From a checkpoint of a small image classifier: arch convnext.
Rows from block 9 of a small image classifier, named by matrix and row number. Rows with one number belong to one neuron. Each number is 50 + 12 x the weight over its row's rms, rounded and kept within 0 to 99. All counts start at 0.
Before each neuron's rows are labels from the 100 images, of 14848, where the neuron reaches its largest size: "strongest on" is what is common among them. Only what is clearly more common there than usual is listed. The data: telescope images of galaxies (Galaxy Zoo DECaLS). In brackets: how many of the 100.
# gate: MLP gate (model.blocks.9.mlp.gate.weight, 512x192), inputs 0-191
# fc1: MLP up (model.blocks.9.mlp.fc1.weight, 512x192), inputs 0-191
# fc2: MLP down (model.blocks.9.mlp.fc2.weight, 192x512, transposed), outputs 0-191

strongest on: roundness: round (44)
gate.209:60 46 49 50 51 61 28 37 49 32 65 46 27 50 50 44 45 48 55 42 39 42 33 44 57 39 57 42 39 44 48 41 63 47 60 60 63 40 41 58 64 45 58 66 56 53 36 59 41 50 64 38 48 61 43 27 72 39 52 41 50 36 61 45 49 40 29 48 62 63 51 13 70 70 55 22 57 41 55 58 43 48 73 63 25 62 71 36 54 45 25 70 37 37 46 53 41 46 40 52 53 31 79 51 50 37 36 39 52 46 32 61 37 60 65 35 44 42 51 30 53 61 45 53 58 38 69 56 45 68 50 39 45 28 36 57 56 63 40 39 49 46 75 44 52 35 50 77 49 48 42 37 38 36 39 61 58 67 49 58 28 57 42 31 61 60 45 55 71 59 51 39 56 60 50 50 49 42 51 68 61 39 47 36 51 45 54 46 28 48 31 36
fc1.209:59 55 77 50 63 58 39 44 91 38 39 64 39 61 60 47 61 53 39 58 52 51 61 36 48 50 53 43 46 58 60 52 50 27 57 40 22 74 44 53 27 58 55 43 58 47 58 39 63 47 44 53 32 34 50 57 51 49 40 54 53 39 68 62 60 55 27 64 54 66 60 41 44 66 54 45 73 53 54 75 37 42 69 64 60 41 59 64 28 66 59 51 59 52 64 52 64 56 51 56 37 52 79 54 58 56 66 43 75 57 44 50 29 40 59 71 47 40 47 57 57 52 42 40 69 32 65 48 32 64 63 45 44 49 56 60 50 59 65 56 44 49 41 44 64 36 39 54 61 54 56 26 47 22 49 68 52 54 34 43 43 56 57 54 59 46 62 44 72 37 49 46 55 47 43 53 45 52 38 54 53 44 36 51 18 33 61 43 44 31 20 43
fc2.209:42 54 46 57 38 64 54 47 34 43 38 42 43 28 35 35 42 42 34 75 48 51 59 59 42 46 56 50 58 67 53 39 53 51 53 54 33 63 48 36 33 48 44 41 52 46 50 40 65 46 59 60 42 62 62 58 31 67 52 54 46 47 44 56 58 52 61 46 84 50 40 79 41 71 45 47 49 63 71 48 65 65 37 39 47 31 50 63 54 74 56 58 41 29 44 41 61 54 27 35 61 62 41 42 51 52 35 60 17 31 30 52 47 56 66 52 37 43 29 30 37 39 59 41 59 37 34 41 45 54 45 55 43 55 49 65 65 51 36 44 68 36 39 51 35 52 38 56 21 46 87 44 61 79 48 55 48 44 47 36 55 48 62 30 68 33 51 69 48 59 47 46 43 37 29 35 51 41 30 47 59 61 50 60 43 44 51 54 60 47 54 60

strongest on: roundness: round (50)
gate.369:48 65 62 60 28 54 40 41 69 28 44 39 30 63 24 48 39 32 49 48 65 45 32 64 60 50 43 44 66 47 40 51 66 36 48 37 46 51 49 50 46 76 81 38 59 47 36 64 53 69 60 49 54 53 64 61 48 46 41 43 42 69 36 44 58 36 69 55 46 65 70 63 44 59 51 30 50 49 47 62 65 54 48 29 64 74 44 49 58 55 50 43 48 63 60 43 45 39 43 19 27 52 32 47 55 56 49 69 45 62 38 44 43 33 43 47 43 49 40 64 40 41 45 44 54 69 45 43 49 49 62 48 61 24 39 45 45 23 43 38 30 51 46 35 54 52 25 72 48 53 34 43 28 56 56 38 46 52 53 30 22 41 58 50 40 71 53 53 45 57 74 64 54 52 45 65 54 68 53 44 55 30 41 59 45 41 62 64 40 40 35 47
fc1.369:69 44 35 65 77 50 51 64 30 40 45 57 43 42 59 53 46 28 43 65 38 64 43 70 55 46 46 52 40 24 23 72 43 65 45 54 61 45 45 50 65 53 63 41 39 36 40 54 60 52 54 35 59 41 38 49 45 44 79 46 53 65 46 32 50 64 62 37 40 62 45 52 63 50 61 71 69 50 67 58 55 71 40 44 43 75 54 71 50 43 43 66 54 48 67 67 42 64 61 57 50 67 51 29 23 55 69 60 48 37 54 35 47 55 44 43 52 51 37 52 36 51 51 46 49 53 62 36 67 49 53 32 58 72 40 25 42 51 52 72 45 70 49 62 51 36 65 46 50 33 67 52 55 47 46 63 49 40 41 29 44 56 55 57 38 57 37 56 31 51 44 53 62 38 64 27 60 33 39 45 55 45 73 43 28 39 34 49 37 56 64 57
fc2.369:46 45 50 36 15 63 37 59 49 60 40 45 60 49 37 48 39 47 63 62 53 54 39 43 30 45 48 54 56 58 46 69 42 54 66 42 58 63 43 52 24 62 42 28 79 50 45 56 62 42 47 52 56 34 68 39 61 51 52 44 43 25 49 58 50 57 53 21 66 51 39 73 47 54 35 53 42 53 46 61 54 43 40 52 49 58 81 62 50 45 41 38 77 64 43 43 63 53 49 43 45 52 43 23 58 73 52 46 42 57 27 49 62 35 47 49 58 60 50 54 57 34 47 77 33 38 20 42 73 39 48 56 33 63 56 59 48 45 40 54 56 49 39 36 40 55 51 48 58 42 34 30 39 60 61 33 36 57 51 57 39 40 62 61 43 47 73 40 43 62 67 29 46 63 54 35 42 46 41 60 60 82 56 40 65 41 62 70 39 53 57 53

strongest on: roundness: round (46)
gate.179:47 70 41 39 64 59 61 37 34 65 62 35 64 57 32 54 61 19 36 59 53 68 51 56 36 37 38 70 51 39 33 37 45 47 64 34 38 35 46 36 61 40 50 41 54 42 59 66 38 45 58 62 47 33 63 40 41 40 59 56 52 65 41 44 55 55 61 57 61 51 65 55 62 41 70 48 52 58 50 42 36 47 44 56 31 47 63 62 56 50 46 54 56 68 29 45 53 70 51 46 43 52 44 26 51 10 47 47 68 44 77 38 63 54 46 50 53 42 40 58 52 63 54 70 41 56 39 61 55 50 59 67 60 41 54 61 45 24 36 24 44 43 46 37 49 34 36 51 49 45 68 14 60 20 54 55 43 64 66 41 41 51 54 55 51 49 63 50 37 64 58 33 48 54 49 56 46 64 73 45 35 28 41 40 33 37 55 41 43 65 61 42
fc1.179:37 55 46 47 35 59 56 41 52 42 42 66 44 78 58 50 49 37 31 48 50 69 60 49 61 42 45 44 51 18 49 51 63 53 41 42 52 71 56 67 55 37 66 27 51 43 46 50 41 41 67 54 46 59 56 38 51 42 54 47 50 51 54 33 45 61 24 38 49 28 56 43 43 70 56 30 35 72 41 55 27 52 68 48 57 51 46 28 46 36 41 61 64 62 60 37 61 62 51 43 34 28 52 63 58 56 59 34 61 46 47 55 53 42 69 31 34 31 44 54 41 46 69 53 51 41 58 42 41 52 59 74 58 56 75 50 33 31 77 66 45 44 57 59 44 59 38 50 37 43 40 47 72 38 45 28 53 46 35 57 44 56 49 34 35 19 36 58 63 35 44 32 43 58 64 56 77 40 37 24 43 34 50 54 46 50 54 47 33 49 66 46
fc2.179:33 39 67 62 43 43 72 68 48 58 46 75 47 44 36 58 67 51 46 41 33 59 88 57 34 23 64 71 62 31 56 34 33 66 64 52 36 58 56 41 50 42 49 47 52 45 49 53 48 41 50 60 44 52 45 48 34 53 40 42 51 59 49 45 40 46 24 49 29 43 45 49 39 55 61 45 42 53 22 73 61 36 56 37 28 49 49 68 46 41 72 50 42 57 49 28 42 34 57 51 42 42 58 70 76 46 40 73 68 45 55 47 42 61 39 61 52 47 71 48 50 43 43 42 51 34 43 36 56 50 58 32 50 46 40 65 43 53 62 70 59 61 50 57 33 53 33 40 31 32 35 29 67 69 42 90 58 56 64 66 28 52 48 41 49 60 43 48 46 47 49 38 57 60 47 42 54 56 33 56 51 47 57 55 42 66 51 49 49 39 46 51

strongest on: edge-on disk: yes (27)
gate.488:55 53 70 70 35 65 55 52 55 72 46 71 61 56 55 46 63 63 46 54 69 43 57 54 46 61 52 62 59 56 31 50 60 43 45 63 49 50 66 39 59 57 36 55 30 40 54 51 46 55 66 42 56 64 50 70 66 54 56 21 53 43 46 41 43 60 54 42 44 35 56 56 67 63 39 72 65 47 38 38 73 61 63 53 40 53 56 60 44 59 49 40 27 48 36 40 49 67 49 71 56 54 43 33 63 33 49 42 50 46 32 26 56 42 24 31 57 54 49 71 56 71 57 59 50 21 31 45 42 63 65 55 30 44 58 61 70 66 45 56 51 37 56 49 53 53 73 60 48 60 37 46 65 48 27 47 46 58 30 32 52 68 40 54 65 31 73 51 27 52 61 39 65 36 63 62 42 59 32 55 35 57 29 55 63 39 43 52 47 37 48 40
fc1.488:43 62 62 42 36 57 81 39 46 61 56 51 70 53 50 48 49 56 50 54 30 47 65 34 51 35 64 45 53 65 62 48 75 47 42 64 38 38 57 47 48 53 47 51 45 49 52 40 38 31 53 39 36 65 62 63 54 32 36 53 43 54 55 57 66 37 73 63 41 55 39 31 55 56 55 62 71 60 37 54 45 43 49 46 34 57 68 41 50 42 76 67 35 59 39 52 47 41 57 57 50 52 42 58 45 48 46 48 53 38 61 33 65 55 47 34 57 47 42 58 46 45 67 38 49 56 85 33 63 34 47 46 40 50 28 69 58 47 48 51 70 77 53 56 61 31 63 67 40 40 48 30 42 60 58 38 72 38 43 65 45 43 64 33 34 32 42 66 70 16 65 41 49 71 55 49 47 50 57 50 54 44 34 51 28 65 25 61 45 43 44 74
fc2.488:39 46 49 66 63 38 61 61 86 51 39 46 49 39 50 43 57 52 48 41 58 53 60 60 47 56 49 62 30 29 23 52 36 57 50 68 54 42 28 50 48 52 56 36 60 66 32 36 49 50 42 35 53 55 57 68 44 44 42 51 56 27 46 44 32 44 56 45 61 66 42 50 50 50 54 31 45 30 43 46 58 43 50 74 52 37 65 67 49 67 48 73 38 60 36 32 51 62 58 58 57 53 50 63 40 61 31 48 53 42 40 22 44 37 69 51 63 41 33 19 36 33 51 42 51 38 33 31 61 49 32 41 33 52 57 96 60 47 32 30 33 39 48 57 25 49 50 71 61 56 54 42 48 53 54 35 66 60 62 39 50 41 53 55 43 64 44 61 62 55 34 66 48 43 43 39 68 45 51 50 62 64 51 61 52 43 57 50 41 46 42 61

strongest on: edge-on disk: yes (37); roundness: cigar-shaped (32)
gate.69:56 54 51 55 38 54 39 41 57 71 37 60 46 42 45 52 48 62 39 36 54 71 48 63 28 39 55 42 29 67 25 65 56 50 48 72 62 51 51 43 49 54 47 35 53 84 40 49 47 37 27 42 38 57 36 54 47 37 38 47 51 21 36 56 63 50 54 51 42 48 56 33 62 55 54 31 40 58 59 41 42 32 52 47 31 51 47 43 25 46 38 35 46 62 57 62 50 39 64 56 41 46 54 59 63 48 61 70 59 66 45 35 53 46 53 55 59 29 75 29 77 48 58 59 49 45 38 57 72 40 58 48 49 60 39 58 52 51 61 52 26 51 28 39 57 41 66 69 69 55 54 23 59 38 62 17 62 29 56 57 52 58 49 42 55 43 51 32 42 57 36 46 56 55 32 41 62 43 46 49 62 53 45 52 41 20 43 48 27 59 34 64
fc1.69:47 55 41 22 65 53 46 54 47 50 57 34 34 49 62 60 62 39 37 59 42 56 37 62 52 46 44 40 54 33 44 46 25 68 51 56 63 40 62 29 33 59 42 40 51 49 44 52 63 50 56 30 42 51 53 46 52 49 57 54 43 48 55 38 42 35 57 79 70 48 38 41 57 63 44 44 40 41 56 30 54 62 43 48 45 62 64 66 59 59 47 25 54 59 36 50 52 36 54 79 63 43 57 36 72 59 60 53 46 42 47 80 67 58 24 53 43 43 51 51 67 42 68 48 59 69 25 63 42 58 56 38 67 41 33 24 37 61 61 59 42 37 48 54 46 52 44 43 31 27 31 51 63 31 25 35 50 48 54 40 41 43 46 58 65 55 49 42 46 49 65 43 61 45 29 36 46 57 59 46 65 48 37 54 56 50 28 57 66 89 40 41
fc2.69:45 40 31 62 28 43 58 51 48 58 64 49 51 46 31 66 48 74 57 53 46 62 67 53 47 49 53 73 38 49 53 50 51 65 40 64 71 60 67 57 36 62 52 65 50 57 45 41 37 67 72 56 42 53 60 40 58 39 59 41 49 62 61 52 62 30 62 65 46 40 75 66 39 58 40 68 58 33 51 51 46 37 47 46 49 54 54 37 39 56 28 50 42 43 29 50 62 31 49 47 67 50 32 73 59 38 54 38 61 52 51 54 40 39 43 60 45 57 58 47 71 32 32 58 31 49 63 60 32 37 67 41 27 64 54 33 49 40 38 42 35 50 37 26 33 55 31 51 55 51 40 49 65 14 46 44 39 35 58 36 40 34 47 54 39 47 43 68 50 53 50 25 50 52 55 52 48 76 48 37 51 42 51 74 56 66 29 43 43 38 71 54

strongest on: roundness: round (69)
gate.427:46 53 73 58 44 63 14 80 61 29 84 44 55 56 47 37 47 54 40 50 60 70 66 49 46 52 46 54 44 78 53 55 30 46 40 38 65 35 39 59 50 60 57 57 56 27 40 48 56 49 30 43 57 41 34 41 45 60 50 47 44 33 23 53 40 67 54 49 53 52 68 41 21 44 58 52 56 49 57 68 51 53 75 49 35 32 40 39 37 21 52 40 42 72 41 55 48 54 20 64 54 60 55 42 58 61 54 54 42 47 50 45 46 51 49 51 44 60 69 49 38 49 58 47 42 69 43 52 59 55 50 35 60 55 59 47 60 46 58 45 36 55 46 46 49 49 67 40 34 57 41 56 68 40 41 42 60 72 82 46 46 47 66 59 44 73 55 54 44 57 43 30 51 47 41 37 45 37 53 30 52 45 32 48 62 62 33 68 42 63 52 75
fc1.427:38 42 39 58 46 62 48 64 47 67 45 55 69 70 44 62 57 29 37 36 40 33 67 45 48 55 61 47 31 60 48 40 32 66 36 39 40 46 45 25 48 62 46 44 46 41 55 38 56 72 59 34 44 43 34 52 65 63 53 59 59 50 48 48 33 59 71 42 52 43 70 28 43 65 69 50 39 54 31 31 54 38 70 58 44 64 52 58 56 50 69 51 50 60 61 44 60 29 52 32 58 39 46 41 44 46 45 39 61 32 52 43 40 48 35 72 55 45 54 59 49 42 45 36 53 71 36 59 28 54 57 52 41 50 46 40 63 33 52 53 55 64 36 42 49 41 61 35 33 56 36 61 69 60 36 57 40 53 46 60 68 58 38 49 74 10 64 30 65 27 32 45 45 62 75 57 54 52 74 37 51 35 36 50 41 42 41 56 54 58 40 51
fc2.427:32 26 50 40 71 51 72 54 59 51 44 63 56 36 55 38 43 73 65 34 51 42 65 53 43 37 41 57 61 61 49 68 57 41 48 41 54 51 37 68 59 50 49 30 48 65 45 49 36 43 43 56 38 68 59 32 55 52 47 38 51 28 65 62 48 57 62 61 64 38 35 39 43 39 52 44 62 46 53 56 35 49 51 39 58 66 55 34 62 44 45 41 66 56 73 69 70 39 44 41 66 49 49 63 45 33 40 42 54 40 78 48 40 51 66 46 34 50 47 45 26 44 65 49 61 40 44 40 35 52 57 64 40 52 54 29 37 81 47 29 61 34 53 49 63 43 54 45 41 40 58 57 77 55 65 55 57 59 23 71 65 47 75 42 44 63 53 41 26 29 47 53 60 39 76 52 62 58 40 44 33 23 37 54 49 52 49 52 37 56 39 57

strongest on: roundness: round (44)
gate.115:39 46 54 56 66 37 39 58 64 44 53 37 21 40 32 63 59 70 64 53 34 58 46 68 24 49 46 41 59 51 38 35 53 46 55 42 50 48 48 51 68 51 48 48 39 52 80 53 35 36 48 63 48 48 56 39 77 30 57 58 26 51 59 49 59 53 49 40 39 60 48 32 47 54 39 43 31 69 59 45 60 42 47 57 36 48 47 59 68 43 60 45 52 48 31 44 33 49 28 60 51 35 42 54 45 67 46 39 51 41 55 43 31 59 46 61 60 42 50 47 45 55 56 67 55 40 64 48 54 28 57 48 63 68 56 57 57 76 35 42 56 46 46 55 42 38 60 60 55 62 59 44 52 32 61 61 48 39 58 68 73 42 89 49 51 32 57 65 43 50 40 69 38 51 63 69 78 29 69 39 58 46 51 28 58 42 26 39 52 61 53 25
fc1.115:58 30 31 62 51 59 41 51 47 50 41 33 52 50 60 64 56 49 33 54 34 69 41 61 63 28 25 68 69 51 47 23 39 68 42 41 32 41 62 76 65 45 52 75 56 42 58 49 54 49 59 71 36 37 42 66 51 62 59 60 59 52 61 36 45 38 44 49 69 64 22 58 59 61 59 65 60 43 47 68 62 62 52 71 40 65 45 55 42 40 70 50 37 45 72 32 55 52 58 72 64 40 54 40 74 64 69 42 30 69 47 57 36 61 44 48 47 65 61 47 58 40 60 43 48 61 57 37 59 47 51 66 41 30 42 43 64 59 49 38 50 61 71 62 41 53 61 47 48 46 61 61 45 60 42 49 55 66 62 37 59 11 40 46 33 28 43 46 57 40 39 52 51 50 47 52 44 40 46 52 44 48 58 46 48 68 37 26 43 51 59 44
fc2.115:43 45 46 38 35 50 59 51 47 40 41 35 47 68 31 50 23 29 64 50 51 68 71 47 43 24 46 48 77 58 51 53 51 45 36 56 43 71 64 65 36 50 54 29 51 34 60 39 53 52 43 46 53 15 73 60 40 60 38 46 52 50 34 66 58 43 65 40 46 58 60 35 41 42 66 54 44 45 43 48 25 61 28 58 63 47 66 20 43 47 36 52 53 55 60 29 45 58 67 34 38 61 42 35 45 36 51 44 44 50 37 41 59 63 53 23 66 60 40 76 31 44 42 47 45 58 41 33 52 46 50 59 59 50 53 49 61 33 44 52 20 66 77 44 44 67 59 46 45 46 43 34 55 53 51 51 37 50 47 45 67 69 53 62 64 51 64 65 49 57 39 42 46 46 38 41 51 54 65 40 59 32 50 32 45 35 60 67 47 51 36 51

strongest on: edge-on disk: yes (26)
gate.261:60 61 44 46 65 46 45 65 52 54 55 60 40 48 43 52 47 56 57 51 44 63 37 36 66 63 52 45 48 39 71 57 71 25 56 62 41 61 45 53 36 66 50 67 53 48 55 60 33 47 57 55 55 52 40 31 41 64 34 57 48 46 63 26 54 66 67 51 76 49 28 68 43 34 44 59 48 65 22 56 49 59 43 36 71 46 46 38 43 25 50 43 62 49 68 57 52 48 47 63 58 59 35 38 47 48 45 31 41 65 69 47 51 27 56 58 30 49 43 66 48 57 42 51 41 40 61 54 50 60 48 52 22 47 56 63 26 70 48 33 33 67 51 73 53 43 67 54 80 52 32 64 38 54 63 62 36 72 41 61 65 39 46 58 72 56 56 49 48 56 65 56 45 58 47 47 48 54 69 67 37 61 42 46 59 83 35 37 53 57 37 43
fc1.261:50 69 47 59 30 74 51 63 30 55 48 42 51 61 55 44 70 55 64 50 34 54 23 38 44 54 61 59 45 61 82 47 58 67 50 52 54 50 41 35 56 35 40 51 58 56 44 38 40 50 56 50 40 43 48 42 65 49 38 35 34 62 76 52 54 67 48 55 37 30 42 43 58 68 44 60 69 48 45 82 51 69 51 50 34 45 49 55 55 36 55 45 33 42 68 62 58 51 26 60 53 42 33 38 49 31 62 77 60 51 33 39 41 51 59 66 50 49 52 52 64 42 41 54 46 26 51 43 46 55 38 41 28 74 59 58 54 70 42 57 60 46 33 37 44 59 61 47 34 35 36 62 58 51 52 70 30 42 64 54 63 32 51 59 72 57 60 47 45 35 45 42 63 42 60 42 60 42 43 57 39 93 66 43 62 56 59 42 54 41 57 54
fc2.261:52 60 33 42 63 57 59 60 37 65 54 58 58 49 65 50 77 66 31 59 76 52 66 30 54 45 49 43 65 46 31 29 38 56 45 66 74 62 35 52 55 42 54 66 59 50 34 47 43 51 45 49 41 20 55 55 48 55 38 62 23 64 67 51 68 69 47 57 59 40 46 58 52 54 41 46 53 36 24 55 69 40 49 63 47 62 60 68 41 57 44 56 52 44 61 40 58 59 65 56 63 44 45 47 39 41 76 44 58 47 51 43 59 44 54 70 35 34 64 57 40 58 65 53 59 34 54 60 44 67 17 45 65 44 51 64 44 44 54 64 50 42 68 43 32 57 61 33 58 48 25 33 53 28 48 51 57 40 50 52 49 41 48 68 40 64 45 47 84 44 42 39 55 50 65 42 54 68 52 44 39 44 51 61 69 45 48 64 29 73 54 65

strongest on: roundness: round (41)
gate.132:41 75 66 58 62 69 64 63 36 56 46 56 70 60 56 37 43 49 59 57 36 63 42 55 45 55 51 26 38 63 50 50 28 40 43 53 34 50 53 47 59 54 62 44 47 28 61 73 45 57 48 61 42 51 50 58 73 42 53 64 35 36 48 30 61 63 51 73 54 46 34 55 42 36 28 59 59 51 45 52 51 45 57 48 55 46 72 46 61 58 43 68 28 47 45 22 28 81 67 51 57 44 66 78 43 56 60 47 68 40 38 38 58 64 50 59 47 41 60 42 38 48 48 56 29 51 68 45 46 20 67 54 39 42 50 63 48 40 52 42 51 20 51 67 42 41 65 42 53 51 53 43 33 50 53 54 50 51 49 27 59 35 64 59 59 45 37 37 38 63 61 46 52 43 42 43 63 52 59 61 37 78 56 56 63 66 55 68 29 38 33 55
fc1.132:45 49 55 62 52 57 37 53 39 41 62 57 57 50 55 44 52 62 34 63 43 69 47 42 57 53 61 45 48 78 43 41 24 45 35 56 73 42 58 37 60 35 65 36 54 47 55 47 54 48 56 40 77 45 61 23 45 45 60 37 29 55 42 63 37 50 45 55 57 42 33 55 39 60 45 30 37 50 72 36 61 48 48 46 56 64 61 50 21 28 45 39 32 23 59 58 44 39 50 43 48 44 39 47 56 31 58 47 60 49 61 43 30 48 37 58 41 40 58 30 78 59 48 44 40 59 27 64 52 67 61 50 23 43 59 39 71 37 45 58 51 53 54 47 21 37 39 77 36 57 45 37 54 38 43 50 51 46 44 52 46 42 52 46 38 57 52 40 62 27 07 40 60 47 53 49 36 49 64 43 51 45 49 50 49 37 37 65 60 61 27 53
fc2.132:41 48 78 64 68 59 44 59 62 53 60 53 35 47 44 37 39 60 42 50 37 60 47 67 49 46 54 36 47 45 44 35 45 56 56 27 45 62 54 67 64 48 32 39 52 59 43 53 70 48 61 68 61 58 48 59 59 47 46 42 37 53 32 74 37 38 53 51 66 49 57 61 56 42 53 53 49 50 51 67 52 67 68 42 54 27 56 73 53 45 35 32 42 50 58 69 59 72 49 51 51 33 69 81 36 30 40 38 54 49 40 44 39 58 80 56 38 52 63 58 35 37 55 42 44 50 49 63 41 38 53 70 41 53 56 45 64 32 78 41 82 35 41 34 67 72 57 48 72 45 58 32 33 33 76 79 47 46 39 64 55 52 42 59 62 49 55 47 44 54 50 53 53 48 43 54 47 41 40 55 41 66 58 57 50 29 58 32 37 31 47 55

strongest on: edge-on disk: yes (34)
gate.153:49 65 32 36 63 64 46 55 54 67 62 56 66 39 64 59 31 56 32 34 41 48 56 69 40 51 54 48 57 51 20 62 56 55 62 59 42 30 56 26 54 47 53 44 46 51 46 51 42 61 61 33 43 56 52 33 40 73 45 48 56 26 34 64 68 60 36 47 36 51 88 44 61 56 61 55 50 42 48 52 46 75 53 48 47 51 46 59 61 59 67 67 41 42 27 58 58 59 70 47 53 55 39 80 37 45 53 55 42 48 55 54 51 53 36 36 37 38 43 51 46 61 73 33 47 34 56 58 59 46 53 60 31 66 54 37 32 53 37 54 60 59 62 42 47 58 79 43 53 56 54 66 50 52 45 59 12 46 49 56 45 40 27 33 38 51 34 39 31 61 55 33 41 67 61 54 32 44 45 48 39 54 20 56 37 44 50 64 45 45 53 48
fc1.153:39 48 55 33 58 37 60 48 40 63 60 07 49 61 52 76 43 49 55 54 78 37 42 58 46 28 59 39 56 43 52 52 36 57 56 64 39 56 40 57 61 32 50 49 50 32 46 56 44 35 36 21 52 50 28 35 54 59 58 44 62 59 40 50 63 45 59 59 58 41 43 46 35 48 51 37 52 31 68 44 52 53 47 50 60 58 39 39 49 72 81 51 54 52 22 65 45 51 37 41 52 48 31 70 54 45 64 31 42 57 49 42 38 49 35 67 41 53 42 66 40 30 49 76 47 68 46 50 32 63 29 56 51 45 75 42 49 48 39 39 44 41 62 34 68 68 32 69 35 61 50 37 60 41 61 39 39 36 44 36 60 45 56 46 46 47 52 37 61 30 46 53 34 62 63 67 63 59 65 40 52 36 37 47 55 30 57 39 53 38 48 57
fc2.153:62 27 57 48 56 57 44 58 64 21 29 50 55 49 22 53 55 41 58 35 58 51 35 52 41 49 48 42 60 46 64 17 31 58 71 63 59 63 53 63 61 38 43 74 45 52 33 46 56 43 43 47 31 43 52 45 51 57 56 39 84 31 27 47 52 49 43 48 40 60 50 30 46 59 45 61 52 58 48 56 52 63 44 68 72 48 54 51 50 55 59 63 64 56 54 73 53 58 46 43 63 45 51 51 43 68 49 55 37 41 50 54 51 71 65 37 56 55 46 60 50 47 61 39 55 66 43 77 44 36 64 46 69 51 56 45 23 67 45 62 55 48 39 51 62 66 38 61 45 63 28 55 18 49 50 39 43 67 46 37 56 27 49 65 70 34 63 40 47 37 54 40 47 27 58 48 41 60 44 44 37 61 28 67 58 53 36 46 33 30 60 44

strongest on: edge-on disk: yes (25)
gate.85:61 69 54 29 46 51 38 39 54 47 49 37 59 31 47 68 68 25 57 42 45 57 66 45 40 37 29 52 62 53 32 52 54 53 54 52 49 34 40 64 50 47 43 67 61 54 47 54 62 64 55 49 32 46 58 46 34 52 41 60 61 51 48 36 59 36 57 45 46 46 51 27 43 57 49 42 49 50 39 54 38 55 33 49 36 80 36 76 47 44 59 45 37 43 53 64 31 58 43 47 61 47 65 58 49 46 43 33 50 25 51 64 36 61 64 63 30 61 50 56 70 47 52 72 52 55 57 56 74 48 29 55 44 67 39 39 36 42 80 63 60 40 42 37 37 40 53 47 59 44 35 47 28 54 45 49 30 46 56 88 39 59 65 47 70 41 50 51 41 35 37 69 62 68 35 63 68 62 44 47 68 53 44 44 40 34 38 52 44 73 76 53
fc1.85:67 41 59 43 48 49 58 50 45 52 44 44 46 44 59 41 51 53 33 50 62 47 71 48 54 52 29 43 43 65 65 45 70 53 55 31 66 45 50 55 34 61 54 41 70 56 37 51 50 63 67 64 60 56 49 51 58 70 47 63 41 52 32 64 64 40 71 44 44 51 27 37 37 46 49 52 53 31 56 43 53 50 42 41 28 47 45 56 69 63 46 55 45 83 64 32 53 28 41 52 47 42 66 33 34 44 63 24 51 53 35 43 58 32 60 74 42 58 61 35 44 48 47 37 63 60 49 63 55 62 30 69 79 29 40 28 42 52 43 53 48 47 49 70 65 45 46 51 45 46 34 49 83 68 56 64 31 59 27 57 68 55 50 39 47 73 48 53 51 57 54 60 35 35 50 43 22 43 65 45 37 66 69 50 43 40 49 44 44 52 32 52
fc2.85:49 73 56 55 38 45 41 43 42 53 41 46 49 45 55 44 66 54 62 20 58 55 41 65 44 67 61 47 30 51 55 61 48 71 38 57 30 47 47 59 67 49 58 51 37 50 46 19 45 44 34 36 42 60 58 40 42 51 61 52 35 39 50 35 65 74 48 44 46 49 50 48 52 66 42 56 47 68 44 33 27 42 39 59 63 35 50 39 53 25 41 59 39 43 36 52 29 45 62 39 54 60 49 38 39 47 53 27 62 70 41 45 32 50 55 54 52 55 33 56 71 53 52 39 44 38 27 63 48 73 83 46 33 30 49 60 64 51 62 37 41 60 57 51 84 48 68 39 40 54 64 58 42 56 44 53 39 48 71 65 48 33 23 56 68 59 42 37 51 66 49 63 49 41 57 60 55 52 39 66 57 59 56 63 72 51 40 50 73 43 42 65

strongest on: roundness: round (44)
gate.379:28 49 64 39 50 51 39 62 43 54 37 45 57 48 71 47 50 62 43 73 55 52 40 31 30 51 36 50 46 40 53 53 47 62 30 50 48 46 63 52 61 56 66 29 33 52 33 42 41 54 37 49 58 53 46 53 52 72 42 46 60 62 42 61 55 54 65 51 45 56 42 08 48 45 43 68 59 56 53 73 25 34 60 61 66 35 39 32 56 37 50 44 57 51 37 58 26 44 60 43 55 32 59 56 49 60 62 58 62 32 56 35 07 54 74 49 55 37 48 48 49 66 48 60 32 58 58 51 46 52 44 48 72 48 42 56 48 37 36 42 17 59 48 59 43 57 50 52 67 72 55 67 33 34 58 39 70 44 54 50 55 44 68 64 44 42 41 46 58 46 39 67 47 71 72 78 34 47 50 44 64 52 59 59 59 62 55 50 47 40 49 42
fc1.379:46 55 24 40 39 39 61 48 30 62 44 42 44 69 84 50 47 69 27 40 43 42 28 55 56 59 46 67 52 49 48 80 50 47 71 55 32 47 50 54 40 56 26 53 43 62 72 33 32 57 52 68 62 73 32 60 55 49 55 73 36 55 53 50 50 43 50 63 38 43 35 41 36 67 59 60 44 40 40 55 44 59 43 62 48 49 22 48 45 46 48 60 40 46 64 57 66 48 50 61 44 23 49 42 45 50 67 54 59 50 49 48 72 63 48 41 54 42 56 37 74 81 62 31 77 44 52 43 69 66 46 45 47 58 54 39 30 55 48 54 56 63 53 52 33 51 36 62 55 58 46 46 25 40 51 55 59 53 41 34 55 39 50 48 36 37 64 48 69 41 54 49 39 55 47 34 49 71 57 38 39 32 24 33 52 58 47 54 57 64 43 53
fc2.379:50 53 53 61 64 39 61 50 41 64 42 46 49 37 42 41 39 47 37 27 66 57 61 54 35 64 41 50 37 50 33 38 60 37 66 82 51 61 57 41 61 59 52 46 45 58 43 28 41 64 49 56 67 41 59 44 46 51 49 77 67 52 60 30 60 57 51 32 44 59 35 53 68 42 51 51 56 68 58 49 24 62 68 52 47 46 53 38 53 70 49 40 58 49 32 63 39 17 59 40 45 54 46 34 67 39 58 53 63 53 50 65 51 39 27 52 36 63 51 61 53 21 54 55 29 55 39 37 46 68 46 51 65 47 47 54 54 34 75 40 48 32 54 72 49 60 31 68 30 41 57 47 49 45 41 28 32 48 20 45 42 35 62 33 66 53 52 51 37 75 45 44 50 60 53 42 55 38 47 60 45 41 42 50 61 58 23 58 55 64 32 54